Rows from block 6 of a small autoregressive pixel model, named by matrix and row number. Rows with one number belong to one neuron. Each number is 500 + 40 x the weight over its row's rms, rounded and kept within 0 to 999. All counts start at 0. Numbers have three digits each. After the name is the row's rms in percent of the matrix's.
Before each neuron's rows are labels from the 100 images, of 14976, where the neuron reaches its highest value: "top examples" is what is common among them. Only what is clearly more common there than usual is listed. The data: photos of arthropod specimens (BIOSCAN-5M).
# fc1: MLP up (model.blocks.6.mlp.fc1.weight, 1152x192), inputs 96-191
# fc2: MLP down (model.blocks.6.mlp.fc2.weight, 192x1152, transposed), outputs 96-191

top examples: order Diptera
fc1.570 103:563486493546481535474512523484559500543512563477547480517486552466514438528530521464526528547453487542521514474452462478477474547558476488507497516458473436490443553539488474542485589530507529495493575506544471526523591466380531543471523501490608493522523525564552592512548433464480521558
fc2.570 107:481606461461490512505517498487429509484451445514460437536494538480553549601471505469541500491473555520543486479504520523510567478514479485455534558447486532465577528520507465439474487442504489494545500561437545478485440538550541500524493453557391492557501497531483485483507469464497563454

top examples: order Lepidoptera
fc1.198 096:518580496494516489524419494503472532464431533543600466543509441545555487519534565474469491395532427500531488502535551455511535451436505564478498457476490476501550453460505468481531520545486508468505513471462582464603474500548445477520515503522478492516455495488477547431440470500445536543
fc2.198 101:536548535506546491483496508510465522491471535567485452468521567493503507528514466503478470473444512479514603462467549513516546503572489464505490492420458495491522555501467464566509493512465455556473529538470473515445479527453444479437486505484467503474512554459520452558579476461472518532

top examples: order Coleoptera
fc1.520 111:437501515495456546489478496493412557451511526473459446583515547517497460455541545501690571536449498455462570459489522479523418477508492488551496501518504477443415422497450468469541468487495444437510470492515465518497524541459494551491520529425483430529485572463453462525503466512497501456
fc2.520 101:599556463520563483517552484475560423490451484501502572462487493497487525550513443517491481537496575519522458532499465486516499476562546516499566466463480438465578473521507497527440510477475455561479550473526516476497490474511481480474471447555518540481536536552500536479500464529468544512

top examples: order Lepidoptera
fc1.471 107:468537556539525545471410499531499539523523513512515501481534515501539456466438541485563412547510507570513452486476469462506480519496482537488484565531482477520502470499546550505551535482570463558533513451545476492542525480456519491410527541545500520526520508426509581500465495572556457479
fc2.471 107:494490496476523418480532507485480486450451471505501455533459564486486496505493468433553491488431520499504544509485563507514568509599447481558528532471458484482568521545467454512457510489459483425544603565417511526506519495444473512524421493541452579489491554520452493472528466465491593551

top examples: order Coleoptera
fc1.670 098:504498495542515532532496507491483513519498516529479463528535506462533520422502408490466517491477440493514475549557578469492435508428476472457537554528469541482469571473511350419447462533499419515467437428484509492564499437562439456541465421480512575474524476431413543549500542487554515538
fc2.670 095:526515524559454483476549456462413448493449452535489525527445513542492491582465479463554544472447535532469503463383440557508505452511518492508479478456467479451538494482520547517549565470488581452518515497457520470426522512451550533474499580548538490462512492536600491533502444513471465505

top examples: order Hemiptera
fc1.628 101:493488575484440476568441499451451547454534499530482483455553542529482492397523517503438462478509488517459506506523525409513483463499404478509535485462504542471481499404526557517482498590497495465508545561498473517536473494503564490490455497456437520467483532552538496518500434450582514565
fc2.628 101:545553466546524525486541454494464491511482492510482552548488520503431521535497489492566531553496531470554557596460446529459445496506509484469474513484550489469536547484602519461480536465560466532497452453523480517549525468506549499443488471556512477540502489484457449554515500532452488533

top examples: order Coleoptera
fc1.272 085:545503564503460496464497428448529561534513559509562446537499477521443518415466559544486552472507462511523548504544576519535479450549509544544517508510462530481495492510443445447530491469495576536576494559559564506479501497578509490488514437485438475500469569487464549509536433471463456554
fc2.272 087:534415544512470463516511482517494502482483530471458488481466486482532528513508489437505428417448516551487482535539526583427502535458480497469577442517420414530518475455543584469487500504465433511550513496483522518480503485433518483538479525538467564475424453536487400512527555502449513500

top examples: order Hemiptera; order Coleoptera
fc1.302 089:610530506541510528474521552495496456503508549444530498410474498500449505530557505469497415468491521478477489519527514528398507522501470440526451479526516461535593415466408483508509471518558530495551522537555564457495509487504485458531535547544460567475452545549567485430549534511503507557
fc2.302 097:534498537487472567605476521475437488512486512423511517465569490526469552474519534506501455532552442522481487486390490458537537408503444473450567584496415524445497544495446485517472482488480510485505491499486512518529586459518405525478588444514580496497539515515467423420512513532516530537

top examples: order Coleoptera
fc1.311 092:486417566516500503453475541501497497519548462504503588507359565432455440505461455467519532558444430509518533544439588550461524465458535410430545502513487544468507515491523540535522585470523529465506415476494494509409556476536503490454534481395513451510492563487483486531550478473486483495
fc2.311 090:497430468499524556375461439529515481470432466547549494509520540523468511528516498568564532476533504508510511521533449597510463517583493496508518429474495462511520584454486568481536509514478500466567532471554546493538453517485463548564503480548484569440489454493539507473514403531530502531

top examples: order Hymenoptera
fc1.331 104:438450501499500479498499424436505475543503498429482521563468522514514476479494499495587579469521497584510556460520535521578529440529516552493466507464489519540525502522448522508476524536509487467530569488529400446485535570453579502497461449475508507422489428498424574472511511460528486478
fc2.331 102:505563494455513520486491454454476518489493478472469477447489482483505574513481500408469506562435524487495482546504452495485519564548521501529481510517468542516503502463540481450518460532507465558454516512550570537441477484519533465499408533548405513519460530535553523603436493457469488524

top examples: order Lepidoptera
fc1.373 104:568502470472425446513470507528393561453531545529536478473471560501502440457494429469517525574533459542430491461539559591485552495490390496551490522531500521445486534435558470525467519497477506511497545530552488518458518503509533428528483470489509469517517551482451501487517554506514510514
fc2.373 105:485527498491525526495493425397543497471470519453553592525537473541527500604447510440546500514476516516538537532470480486550549491486525528433490480469497466508490503500533502483590502513544517586488467520460487511485500546527535474473449476487498557549521456510545474511533456503403492467

top examples: order Hemiptera
fc1.43 106:444479500479545493473501452429491517443447464536541489473436484454464463466509483476495485451477527520467433537589440477512442544508489507432527477438445448493498523537429506494479514488471539522426505538447530566533458501530558542518455517473535434476524515616452526485503532522491475516
fc2.43 102:508507539605441516500466522555455558494486462522495436551502517537465467533486436501529524570476530523543563505521493533476498500501463501416500531508532527544527441455442503468596466498543498444513452503542505464448518528447401551543545539525537502496466444430548531527492450505466460479

top examples: order Coleoptera
fc1.493 075:525541539473522556534471480464488535479497528495509490562481523562484498464486573540424521536504476469523506525489507456448472559490540486555477473418534487447526506462512449460457475513559433576437521573539487571468494510479571434510482487532457494519469464528574481504476467512479482571
fc2.493 086:495475504550513424416498490521530475478449530538412477475397567487488505600515430460557497490450507572466553498522447546550480409528456511467514503521399509524531506466519550513552491472442589430513477536521546521520515463458464547488490537512494495446518496528475528518512409554502483473

top examples: order Lepidoptera
fc1.580 096:410443499521511541512531425445468526475496522502533462511488575529446485490413470497536456489457514499480552450518522553496532472467459486496449487453546507503561463499470531451496522498492564479476501584532506526442476520521544547472486493461479428533473523459478516453479481496480518567
fc2.580 095:670467550549544525525501489515507474525515474521474503519515502513550512517527503488508512521504466580487484507523427511493537480591549565452570484491456485477467506460507518554489483503472538522534523549514505476549509522467438453473475516535471557442509484521527466543501548534498497475

top examples: order Hymenoptera
fc1.589 088:571519477554458497495506460492437514518483490565507498466507533516468553547509488500572486520397496508494549552527494505494470460516469499495535508497583540535488554498447500515453538487475464482520519431518579401516473585513496526546561466511473524529490446473489494525464478459523547476
fc2.589 082:548519501548525526434534487532426506485464517466444548403507509423517440513497380552513575485510460493497404463476516550525488561504479524487514448440491493497545539500525502482527460520479529474515543531481493531550521492449481437567422570465439581524585519432479542602523499524527515527

top examples: order Diptera
fc1.370 110:441526430500461520460455497504502511471487432532571467447556509493507539482411463503499456474518492510506446467475448494499575587513476504571491465528520564437492545474559496503488543507435459497467532506520525451555608443541506448501502450460493507491496509446448478529590525561528521539
fc2.370 105:534509471465510560522528451518408513508497490520493468521463474503562456566577529528490504533514523510454522521526541494483571529441514509482454508463474437588577524496576422552517525477546511497508521510552445504519477489533526472425483504559526566497533427501507509453538521426551482452

top examples: order Hemiptera
fc1.100 102:467429483513462500471465505550467546464525442421584497449458473518497496424476533514492473458481458458545454410503551500476498437495403484504573521489509507509429453507496501497463476476492467473521545511549511442521572486548420509527532510476529501538546506528530471480427557524496551504
fc2.100 104:448496546484514505478490404502531514452509451516451462496491511522444433527506535493549480491489499531550538501507557539414482569471506572429517530554478469529499524463489544386554511494495548550540386485450482497441492465465522465496449489521506499514461510458491570524494461474486504592

top examples: order Coleoptera
fc1.178 104:440517543505457517465472460551516507502417574563520527537555597484489513462514485573480506555484492436411471524560475516493487516483538533585504483440471502496468552416460592503427536464503488458468487555449494470422429484470523436599528500530541478498522482502514494509496485523490484550
fc2.178 108:478547548521540457487495473539454442453572461473493471555461450470498451610450491481565474454498529557485562510565502453531551473542548447487532515491529585535511466524508471458486464491469475446523484457569512562571596498511462452540452571492434456491468535552492464489558481524527449466

top examples: order Hymenoptera
fc1.486 101:465414490510476537497505535502472519485525462507537515586443555494527518511495502544536528470541512504512403490455465496507519523540458511528470519407514556516498534514526518498474441533494515551525553534437509508489623496477548546464502507561518478541471574537623429479478491436489500477
fc2.486 114:511498535486554508567479535452538515569463473487522496457485522487476605514515480483510529446553474576498501520460553463512469454481478554539531432459518463534530493587416472413483500510502473462526476461525466535499554465521409516457572467502450432411492511445473488561551454493520531482

top examples: order Hemiptera
fc1.511 099:555506482509576471492551584522450463523502510528509518426567487439529523479518516467526507530438508586583565485510521511522493497539469471513514500532506461495530485478453411484510494512535515499518601529468489525516440537554491511459511490530560503521486545449538497486463523533465598485
fc2.511 107:487529481541491501497479446484490473475437561513480588469460489566481522542590451467501477560516494509461472447531454482480546585411534452534580501479503520491493490479541502406478508417505537504497432469550510512499491512466523567545468538503500538517562503480462570508500492513552454521

top examples: order Lepidoptera
fc1.437 090:519495468520499466521502516436402571476550439533498558461461473496577534523455497398433517482504416531494564493611528454493511462516470476465524482540531463521522520488471533464489580386486470504486544531477493504504524481508500418482539473516520485537488448452497508521497477461533618547
fc2.437 095:501536557547553461432491554521536452512443524476523457535449481493518487540476514526570537448526439537510550449459481542572459536521470494449554518486494545474538491495475544519444495489495477500460515533477480493496482561499485529477445488491463603480494475536489395565494437456447454496

top examples: order Coleoptera
fc1.68 105:531534510528509461495503480455498415536422555509552470488540513492475563477515433579493584533490502522541545566502506503455454458534509546462521472490556513559524494456524510535537449528537438520496499469482452597475526502448534478412426524453488503470484540500578510592484490431537523502
fc2.68 118:483498495481444462536468469441517527487507483417554452516491425554484508476507449473474509512528427489524567518509502397543502532520500514456551442509544511553550416478519513439467453414464541454483471487450476428415471504508502508534529535530508498522534510472447493422564545547492534417

top examples: order Hymenoptera
fc1.174 104:572508456502523523528462609452507508475581492440528515521509471513500552521562553486497541538485469543490452495521475513554522503588509530445464511404487564510520511463467428433538523528427491523475548530468461541498452511472486590506492462541514529541453471473533541478517462394549563489
fc2.174 100:486500474444511524409521435516549440564416508460504482513486546582476446506524398508560559505446529516559535484467482538479431473470414504465516491526453445528477453516526563578518434371492519491524456495520584513514498535482436460454531485483460450514506471530492523545476503535476491473

top examples: order Coleoptera
fc1.747 129:517509519439523498519497483459500553472471520416475503484524461496479583510488553514515502468497538480499498495541480479518443508564540530545549464462426562549523538430510443453459564499505498507480516510446530448497480583477525461531499520470524471465545565459447439504504517599512505487
fc2.747 135:507510481485414533499541487523448442477518575536465573541482539583519476423474523485521474479529561524524484485476476491475509486427458469476495574497531561411476510547491490520478466523507460544558511510584434490569504480483495549535512417475495503487479498561599535559507465478460514504

top examples: order Lepidoptera
fc1.615 084:589474453498514485554534551446480570527463527509480484467514471472569459514578515470522583506488499500458545522536592504499582502516537472511487518445485467467542512466551479464504495462489462483476538527479522468541537479523524472521509484497441442449508460514422508474462497533509449481
fc2.615 097:498496523555528505434445468522407476486478516483475500509440481518488524556421509489498438507455435557460543487526504495477461510527440408454578523505485475533544470552521508496562523476504486575523508491470492482447464541466469505521459518546511528545468446521572441555501402511455521514