From a checkpoint of a small autoregressive pixel model.
Training: soap at rate 0.002, batches of 64.
Data: 97500 training examples, 6.8 epochs.
Rows from block 3 of a small autoregressive pixel model, named by matrix and row number. Rows with one number belong to one neuron. Each number is 500 + 40 x the weight over its row's rms, rounded and kept within 0 to 999. All counts start at 0. Numbers have three digits each. After the name is the row's rms in percent of the matrix's.
After each neuron's rows are labels from the 100 images, of 14976, where the neuron reaches its highest value: "top examples" is what is common among them. Only what is clearly more common there than usual is listed. The data: photos of arthropod specimens (BIOSCAN-5M). In brackets: how many of the 100, against the usual share in percent.
# fc1: MLP up (model.blocks.3.mlp.fc1.weight, 1152x192), inputs 96-191
# fc2: MLP down (model.blocks.3.mlp.fc2.weight, 192x1152, transposed), outputs 96-191

fc1.163 087:433516488531513460531544522481501493467481436460486510570441466422450464502470476565477475495527494456531496510501540410516461459489526479481532477441410548361450509546527471465440521571518527482484502555524443488516553520548421551499500485462395518571514491473551518443529514525523489499
fc2.163 088:492488485482540483471520471549540459468526422512574511518459505517542514535529441390510592445493531512490591546511399546496518451493565450501438516525519513494500568517489518522492462417488531511466552511461520570541524501488477423525385528525523453564501511451462504506506458547466530499
top examples: order Coleoptera (45 vs 16.8)

fc1.100 090:470527413520514520520524514496520513491542524490497483528521515487505518348567451556490470503500496525442506448434488492473572409509477453440483519622529504567547552467500475552464499547475448515510548532487506507574527513490499481430580480520516521511525428401478503512430514483518512453
fc2.100 091:479509497531520456470533522520490519552463447483476481474471508507560488471530483407476547494510444442507556460547453480500529430520540557576490534432500489420491622485492511516509480388550466531566537488471491517497512489427532448475367583530542458503440475507521508514500520559506498432
top examples: order Hemiptera (32 vs 11.3)

fc1.584 101:528449494492466404532458504436575487461504497503514485524608491608441518490509486427467471556505452540523474514507542507514502525507488533499505476447465495519473430492533544492517479500525477504444531503446495507502411461588456464575576540557494547590481544485527403434510500526538479513
fc2.584 098:576562555490419464482503605468496517481464459412558466456498397528447572516540557470531477432569470467500580475552567571431476449481501506557527533471457545496483544495510519491461509461528493485478478523471492533518521469447458452463466439526543387505500505441446499528498514517476515556
top examples: order Hemiptera (53 vs 11.3)

fc1.473 106:530496440514536496460456487420571531484503492530537495531565538527518539438546510516543495466538525492525584570473494579511548463600563473440517528486494503450482438485554581482464498443533479493509485500430469531490509483560469482509494500515547479534518466489445497552470555514524430427
fc2.473 117:531532552559488448522491509508496496531512514507533546487519473528474476492537464497437486514524529512467440527522478455478512513474521555520525544433422501578522532516473563548530507511519472475476512481452538538508460560427503512459479463476501474532553476537506466534454431506459492515
top examples: order Hymenoptera (42 vs 20.5)

fc1.125 106:518540481503476534522468608461492510455507494472491531489461509528487446488495543482531457486473499476531417456466492515440499405438455547538493397487474474526443484467446505470495507554547483503498508435539461460514593511550509531490515505517509519454559451505499550530504531505540527466
fc2.125 118:453609549579518471503488504453487523518491489508496465531589489474507541468568466416500519491494438507490529435481532477487512496550450483534556486430532498498508488512495535561516500540546552470464526537525509526556512478441477423514410509504540463488537491518499498487511438583491506495
top examples: order Hemiptera (47 vs 11.3)

fc1.650 098:512511479471521506517435513448520435495473526484549510552504519496511525512496523533533485598528449545463544524559492497512511490513424515556441442557459481531420459465486549507478489544525455472447540359500575415560504478543452472557493500547507459444524407598519448447510458483465543448
fc2.650 092:542532452469499463502515478501479589396453512428496482515546457564559475532540521444485535399541506457621541520473535529500480468517523481477495540463466527447480581522507487464497475384502515489510513537458489513470484518449513486476428454498469461493503520408548528543436469466491436507
top examples: order Hemiptera (58 vs 11.3)

fc1.11 108:490546475514494484583503480544464574414499531535476562564453503513501568522501528502510501500489495566540436441487483473519519517434444473489492524502527545540549451518500546443475504551419539510515460510575513507513456471515520497514460498573467442465536448432562470491537490512531547440
fc2.11 103:557543476507509516524503557538476543513513487500458503487466463454546498510556460459488480456531497510431545523479411510504505464539497450513452599447556472476463548472494567540592518493582502484489543530493481471440514482433547461519483525458489569470482438463486517507504536491534505545
top examples: order Lepidoptera (26 vs 7.3)

fc1.127 119:539488422502498475480530528506414454453531499540465512473495541465511466496531487428581481520543501427520473499493537445483513560553409507508486498474549470494472511498481507508527444485452517516485449589529575512554570490440504498482496459508436524486557485538529519460569559529482523498
fc2.127 109:618492526489590491522575472494581521561465511469479513507451527552478510534463498446480506500476529526473464454503475542533429432537520505532488561466529604436440507542495569500511471564534485478485523487454432508431458526468473425468506490536482468449548494443439523536478496461524533524
top examples: order Lepidoptera (26 vs 7.3)

fc1.702 090:498495548565516506498558451469438482450484465505455551501460484480483490452557532506532500468483484448411587462428500529458570549487506439514554480537486563458487477492470484530504558437483508478529499565421485538582521515562531469454499506491524477568496483481476519508505540517470476526
fc2.702 089:519489476495497541533480479523642500516497408472623507536464473512541536566470436442512529481544569530487528553501482488558471441450567500492413470504441515489511574513539547481478517476472518489408485497505521542553486484480494408557501473503534497547524523491469520520549447490480558521
top examples: order Coleoptera (39 vs 16.8)

fc1.548 118:590473463490504501435472520435466511475542435457544528530576558512465530451486492340525467535520472573516516441504531533470528535498443561518538541478420527508451470475539529516533443508481428497467503484534499535449515485503517490554520475512530515537503476566522510412530511518499539486
fc2.548 111:467586515505461495502523497466520524481400531482442486455546466500515477516529504507499469481544518517547509428522573518457468447482524570474552497513446550509458497504509559479490552518468466537497535539479521477520515553467458444508430424540519377445508492560493534526498461579556488531
top examples: order Hemiptera (46 vs 11.3); order Lepidoptera (25 vs 7.3)

fc1.315 112:573476454501508484608487488428613487509549487466534449504536528483478496458520526425463521573520457580508492565516492429459516527430481523495461505411466505473535494450524604470499439517547439533474411526468504459544438497524453538531508506551470559532498496531509481512456498552483587487
fc2.315 106:521541440455455479529450547452436517557437515446543474475504424522481525515526543436514462485594500467529536479486585576511482406430484550559495540500407528484494521497524536527480526496509442522511520484490518508477553494412485471498606446503495375450516497477524503516457494496430482468
top examples: order Hemiptera (32 vs 11.3)

fc1.358 107:555490543484473482506474566467499521399471513455548500447418445535457546546505554480495491504490501581469485452465531550543503477504504544569520480411469514555508501455542572486516473443528523540503447443523480462445550518538502512571493457586445478482437476462557424494545476545498588460
fc2.358 115:548595484489488478472390588524547573472486515443482446523565479466439550433491542498516509515605446515496568478502512550465459458477476486493501505507514506503520504515481473575529473549573532525559507480529477454516523516509548473515519502477506443463505466569472548449546509530513499516
top examples: order Lepidoptera (31 vs 7.3)

fc1.30 108:467539517486437564494551546457473520508488490422507524476475560454432412439514475459518456519458481551512516466523452514443534465499560506530502492476499502517431523482530486482466524526456445419479375512412515535481489534519416496537543524559554506487526474498490534483498527510496473593
fc2.30 104:464541549554509505487557457466523486539481433499522445486520441534485447531563493414565492522519447494532476504516514419507535434496550581493535472433452454509513492554495581528523511489425496523531488516357523519435466491471486463504440535491533505549519511498497519524497454487497472437
top examples: order Hemiptera (32 vs 11.3); order Lepidoptera (27 vs 7.3)

fc1.216 100:516475468501519469558522431520503523531529505494513460558431518484546481594531498550496511555488555575458487537526485456468449427540459492454430475567489528566497477486513428512516463456465533486474556502539548511478501540485477554479456489458424474540499503544498515492486416469525536527
fc2.216 098:516471465496450552491515555426481490549451590484463517436557515489477501420499496527503428520490476442520488504467536518462526403470520524601525562426505498515532591488463460500508551459559493552506484482464539477526529486505544476470552476535541431472528522494559454508464509491493497435
top examples: order Coleoptera (56 vs 16.8)

fc1.705 125:535508453531494562501525559464577510512472531480485523527461472501474420490510457482541524463532348592549454503486508510467469468476440558505541503569538496553430440512482516500512445492486583545470466479493488530496526501527560501538503488460557508543545414556525498472541470534494520516
fc2.705 145:465509575564520418507537485418545507510551504533486499498491519467476463424488494511478528496469490544485525512466491468506497480554471500557565499472537500554509490559457582570474524532604594412462496513490446493521487439429451415492469508546538527559517527471528525492450486531517514484
top examples: order Hemiptera (33 vs 11.3)

fc1.77 120:493524443431438549448558416469480470490405481512505500439538476546511434457470551542509512484516439476527522466511479474494506543552512526482425476554440470519577501536536533532484474537639539518465519403495486509529510484531486559435505506517461531422481527579474516460420515500578477482
fc2.77 130:469547507574531492482530563488492495535568493577474471560523522475525485435488498569445528477448490491436557565437507509516502531505508505570503557453447493550517563475537510554544553502523522497463508486497521480530519407486482432510488423502501436474542457515540543462477504488477409511
top examples: order Coleoptera (77 vs 16.8)

fc1.284 098:577524522563475431547558476575516512507481458463506542500502502511547527449530481544500542453575487506526449496514489453458503465528515434532535538489550494422446494517474501492506515531491486525552482495426407490567513439510532567527474542478502554545512490516484520484506553573475536465
fc2.284 088:514506525474505494524485509491653486515485498399577486562485481468499524563473481475531523508467580553500557483495541508567489491424545538429458485471446554479508530448532518481491527509472524472371504493502529505478496486533535482522523385517484468538578518471498431472508464444461510493
top examples: order Coleoptera (46 vs 16.8)

fc1.342 114:500522477549508493551470509505562481546499557449500470493548516504487544519538504440502431569498484451467467525557468494469426490501475462440488521429554483531488510443490513492557572522482516478508491534472480516477404517459468498561472530551494556604521501443531525506501516508508402527
fc2.342 107:558560529485493471486565539475505505436556486446515479488493510505531501539497490579445519459514497454495523495474510511507457504489512470487462492514496583507490438487439430542493498485522520430457572514575469471530578459484512515494476425494476506426509417489456562537508494499453543556
top examples: order Hemiptera (29 vs 11.3)

fc1.41 093:518508484493524545493528476457551455491529475477572567492451464496450504457487497501512445438537463546548457516468514524536400484499488538513461505480440486536433518548587573494505461490456507419478476475483460518500466549508454483534522491446482494540512479509486405463424456536486522466
fc2.41 097:498546452520496520491511494501482460510420543480486467550543497493580467448503524560569458530433457471450558467442559506452514500452466581494522587494445504487548511482507437538502517431567468569465517489448523516534494481523450380536513514555499398489504478497580526561489504522469502455
top examples: order Lepidoptera (25 vs 7.3)

fc1.219 126:465424504518542449478511493487477517442475440442544481474511522512510554495493443528533592499433540479538455463515461544491503492498541525478422549518468516515527471503490468502510526467528494523499500484501510482475537551502502497595470536524509472434508470506540540496549468499516501509
fc2.219 129:519568540513483501488533491476470505476424525523515539420468441425596486513501469477493574499430567546456442507517493466494552503510528459488471507524543474462506468535504503478521543538455558537519554548420527498519481515503611476500526471493527520550484555551491481508589576546587506511
top examples: order Hymenoptera (41 vs 20.5)

fc1.574 125:494511550544453454506505512503524534497471502530467437529584531522547542512490560488549464483470519552496558544430534568605506453522475583483469424557571461458603518453512459484504491491535463453530521443472489468489497467498536493451503498514524520502527476480494519516518567560595462552
fc2.574 139:479470489462477541481520505479542427512462436581528399495610536525554471461493501552468524454538590531488486387492532539528464469500515509558502510553542514504523475534581443507494510496563471509478509480406470500510496555559542509494450472491458423452466499472542497482496544494473420404
top examples: order Hymenoptera (43 vs 20.5)

fc1.531 098:563563406528519566481462470454526537489542496541491558532475499505495490437505515522544432530483455489517502510518430582526495460566476537501512530457524457516510569445471483517509456465548525599514549500603521516518513476435567521459505474482446481474535499565518490509486509534504508510
fc2.531 100:471419518557498447474491541483473521513506440461442468482462484548473516451476552522506544439534471521538497494601508470525483494535507485504583509449485538475541537539482507545483506508489453518537467522468465522464505504469476400408444438465550448460509521478555444457471515494493532458
top examples: order Coleoptera (42 vs 16.8)