A small autoregressive pixel model, trained from scratch: 10300 steps.
Rows from block 5 of a small autoregressive pixel model, named by matrix and row number. Rows with one number belong to one neuron. Each number is 128 + 32 x the weight over its row's rms, rounded and kept within 0 to 255. All counts start at 0. Numbers have three digits each.
Before each neuron's rows are labels from the 100 images, of 14976, where the neuron reaches its highest value: "top examples" is what is common among them. Only what is clearly more common there than usual is listed. The data: photos of arthropod specimens (BIOSCAN-5M).
# fc1: MLP up (model.blocks.5.mlp.fc1.weight, 1152x192), inputs 0-191
# fc2: MLP down (model.blocks.5.mlp.fc2.weight, 192x1152, transposed), outputs 0-191

top examples: order Hemiptera
fc1.557:093097135084182104193142158132162114210159193148144057103143145146134118137141119134121177086142144041198180188156107129098088118089091078146173079152136094148170098127159118094117088133123117171112127138099032118108090185082106112152138147153139156114146123092128130107101170076085151120129129083144129090168145201140171105108063155090140099149093128168143170192130096110127128128117130121119117141097124150106122113108100128111099131116134132093075091099088088114135134133193117085146158121158102151108193123153093123201157111092080171087111176116144117109140151086099119115
fc2.557:131129134075071139153119122041122157144123132115139147113196166074167131095117152147124119113142104185116140166122154146069162134037125096153131112166121132110195157175129101154131133100123139163096149173143136106049118044147159159145120083146180116093113097100149130162101107058067175098119102164069099153128134156164066113183098173124096170117115109149105097146187132133150165128140079146135122132089168099086173107120171084136195141174117090125111119125106116128153108127093111132112151143145182116127138156111099083144174057146124158130124103153106083089110117143166142214

top examples: order Coleoptera
fc1.499:131142107156159171121128161107075109189116092094102145154175132144137152124123136160074115138144100123160126081159073147064109142146149124125105195082165085120126147201117104085112138092128122172162074154134146132183186145182113097144105084172123116102099098111097162142184153162133180173160183173119141110123172102113155120180056143109148120188099130101183134147095158154205139108136152114105129083099110147116166145181124117097163132149137141102090119077075139106106090132110083161071100118166172126125207158188083108151074149127133127182137185104128122099153129071116095141
fc2.499:162129169129144167115087142107109155154157160142148108115130187115097123114111134066216166127116160144120143192122148127201141092119130089116162135114152108142079138088083160149128176139121132137042189115170141130149133182108128174145171129073121170162118161098124122107126154169128116130059098100128111073125104133113075089131146091094166148148126166132125091127139084177131106154136144169113099128144072138165085077136111118125087119145150150191108130124129196095087173140141147110142124114100145122104142042089117139117181187102152089155212184120036109143156125113163118060

top examples: order Coleoptera
fc1.209:091086107166130146149133154143149151083107168100168084154056120129084095144144074134075139093113152100137102158082109161158140100149192115135161122144145163113098146111109084121154115101108145053089119107175111167133141166166114149153181117145142126114116148186144079114156167095152123139101181149117055113127145097141195091089143159141151128145131033134184088159127101157151145128120148099098107169084127148131085157138117144170090127124135140186131139142110092119117019169148102159151114120113171097074122092095096183109174091133094134106171137100134187212104080124123122188
fc2.209:161140100139168168176154158143076095184126054070139151084122174140179173136198097097083133120160192164180087111172130138148124110091163167167115116168066114145139135227145143162117165092104097173115089153100129139181123143100135119098124132121165121107125139152107179169131152125131173111096147114136171125117155109123123106210147137192114130139103169123101097133147153140141163126126056112160150094116167113138132177147152134118115087190125084161181108112101108104145147120079129103147127065052135136146128187150114144104110084104132158119082130134097163137116120229111089125

top examples: order Hemiptera
fc1.87:102124150091122161164157156096156054165124107135152102127140163123184130187118129141122145078093160120134166129097088122071121125071162074128170127105073111145103146148137197164069143159126119115172159172141159154137136132131121134104097079127126186129130111099132197141107127150105117073146165134124144118147123135122184112121092117072160140196185141090097167115138113089112146085124102151147072110105132162101117127169118170180113071152111146137048037155060154138137133157135150119072172163146153069084123150174079114152081103156153134181071132081142103091131100110187136158
fc2.87:110090080124165128058100104115081111113153174125139124080158129103087142081055155121180135136105108118190132083184165147143173051150070125102120189153133179121123127152143132100111103095083123192135123096156094165112121128114132175133126119133090153111114104125154078128126089133152131127100083185100131093120153153103091146113145111135118135120126183115194090129100131128052103141185161177113151157096143115139118157157182032112152151086198125154165130100148139152119157134109118159110130059121086163202098167128121175121113194155083104131207095134108137152104160105148132149

top examples: order Coleoptera
fc1.77:146084134107076162125118124133133123162122122175112097107122113206110074156142112118103121103143146140142170118117119098138122136146212130135167125124135090129120110150118151115195147119171100187113148103128107073188127052123089114128125081087127097103150148126164141082172149156103112089128153113145111093128093155154148138124125058186097114110137168109137106141120134159102077099126132120230116185146135147075125179111135102157150073128139098149210072157123181181053203107170118079133159123122135111138102193080067172127032142146144136153153160119115091115143129172127106115
fc2.77:076108149152185129089099152117141100164154144108146130094159136094144132057103143087163154168123151152170118108209145144173161123100080164162118196096112182094157068138117119143081117129124137083134135138118176195134130185118155171086136141095120153116079119150122167185103133061203120158161138195123135145121162099126132124122068153073188149139128168109141166136156082099086128186111156168106143079060093153113133127163162129094086129077126153138085154148161138143143102175096125124054082123135071174119140147105131198117192159150097107129137140119120139132081100111126112150

top examples: order Hemiptera
fc1.490:173168166115094133141127141221169118070085136119111088078204134087163126114107106192110131122075103062171081148093124116114099114129121165107140128113107111101120088150144195170147147122159107173079153060107051117109141150115132081168160135145132104224075149139136131120104167089101052133131135134154082120099152118106199128096130132104147149093108142076110095106113121099165124110112082138119108125119154218079147107119099159093115089085131151129099081125138068131128142083170174134161161108137083138125144077109115115159114055137155125132133108124131107148134110193104111096
fc2.490:173131106148105100160118145105168129119088133133135102094167120042160136163067144076113112089164169165164109137116106128116158149157157101113106110137092065101129171132174153143145201131195116109107159128116177130131164074202144118091106137088178144096176101106082165226171069140110095136110097168128124112112107038080124197158131160176110127183122144098094149128138116115108139078131126114188122102151201076119173109151152102115195174132167131153127085168142185131101103151121150126116142144081112150117165108100131143118132137129126129156131167115094098145104063160132163144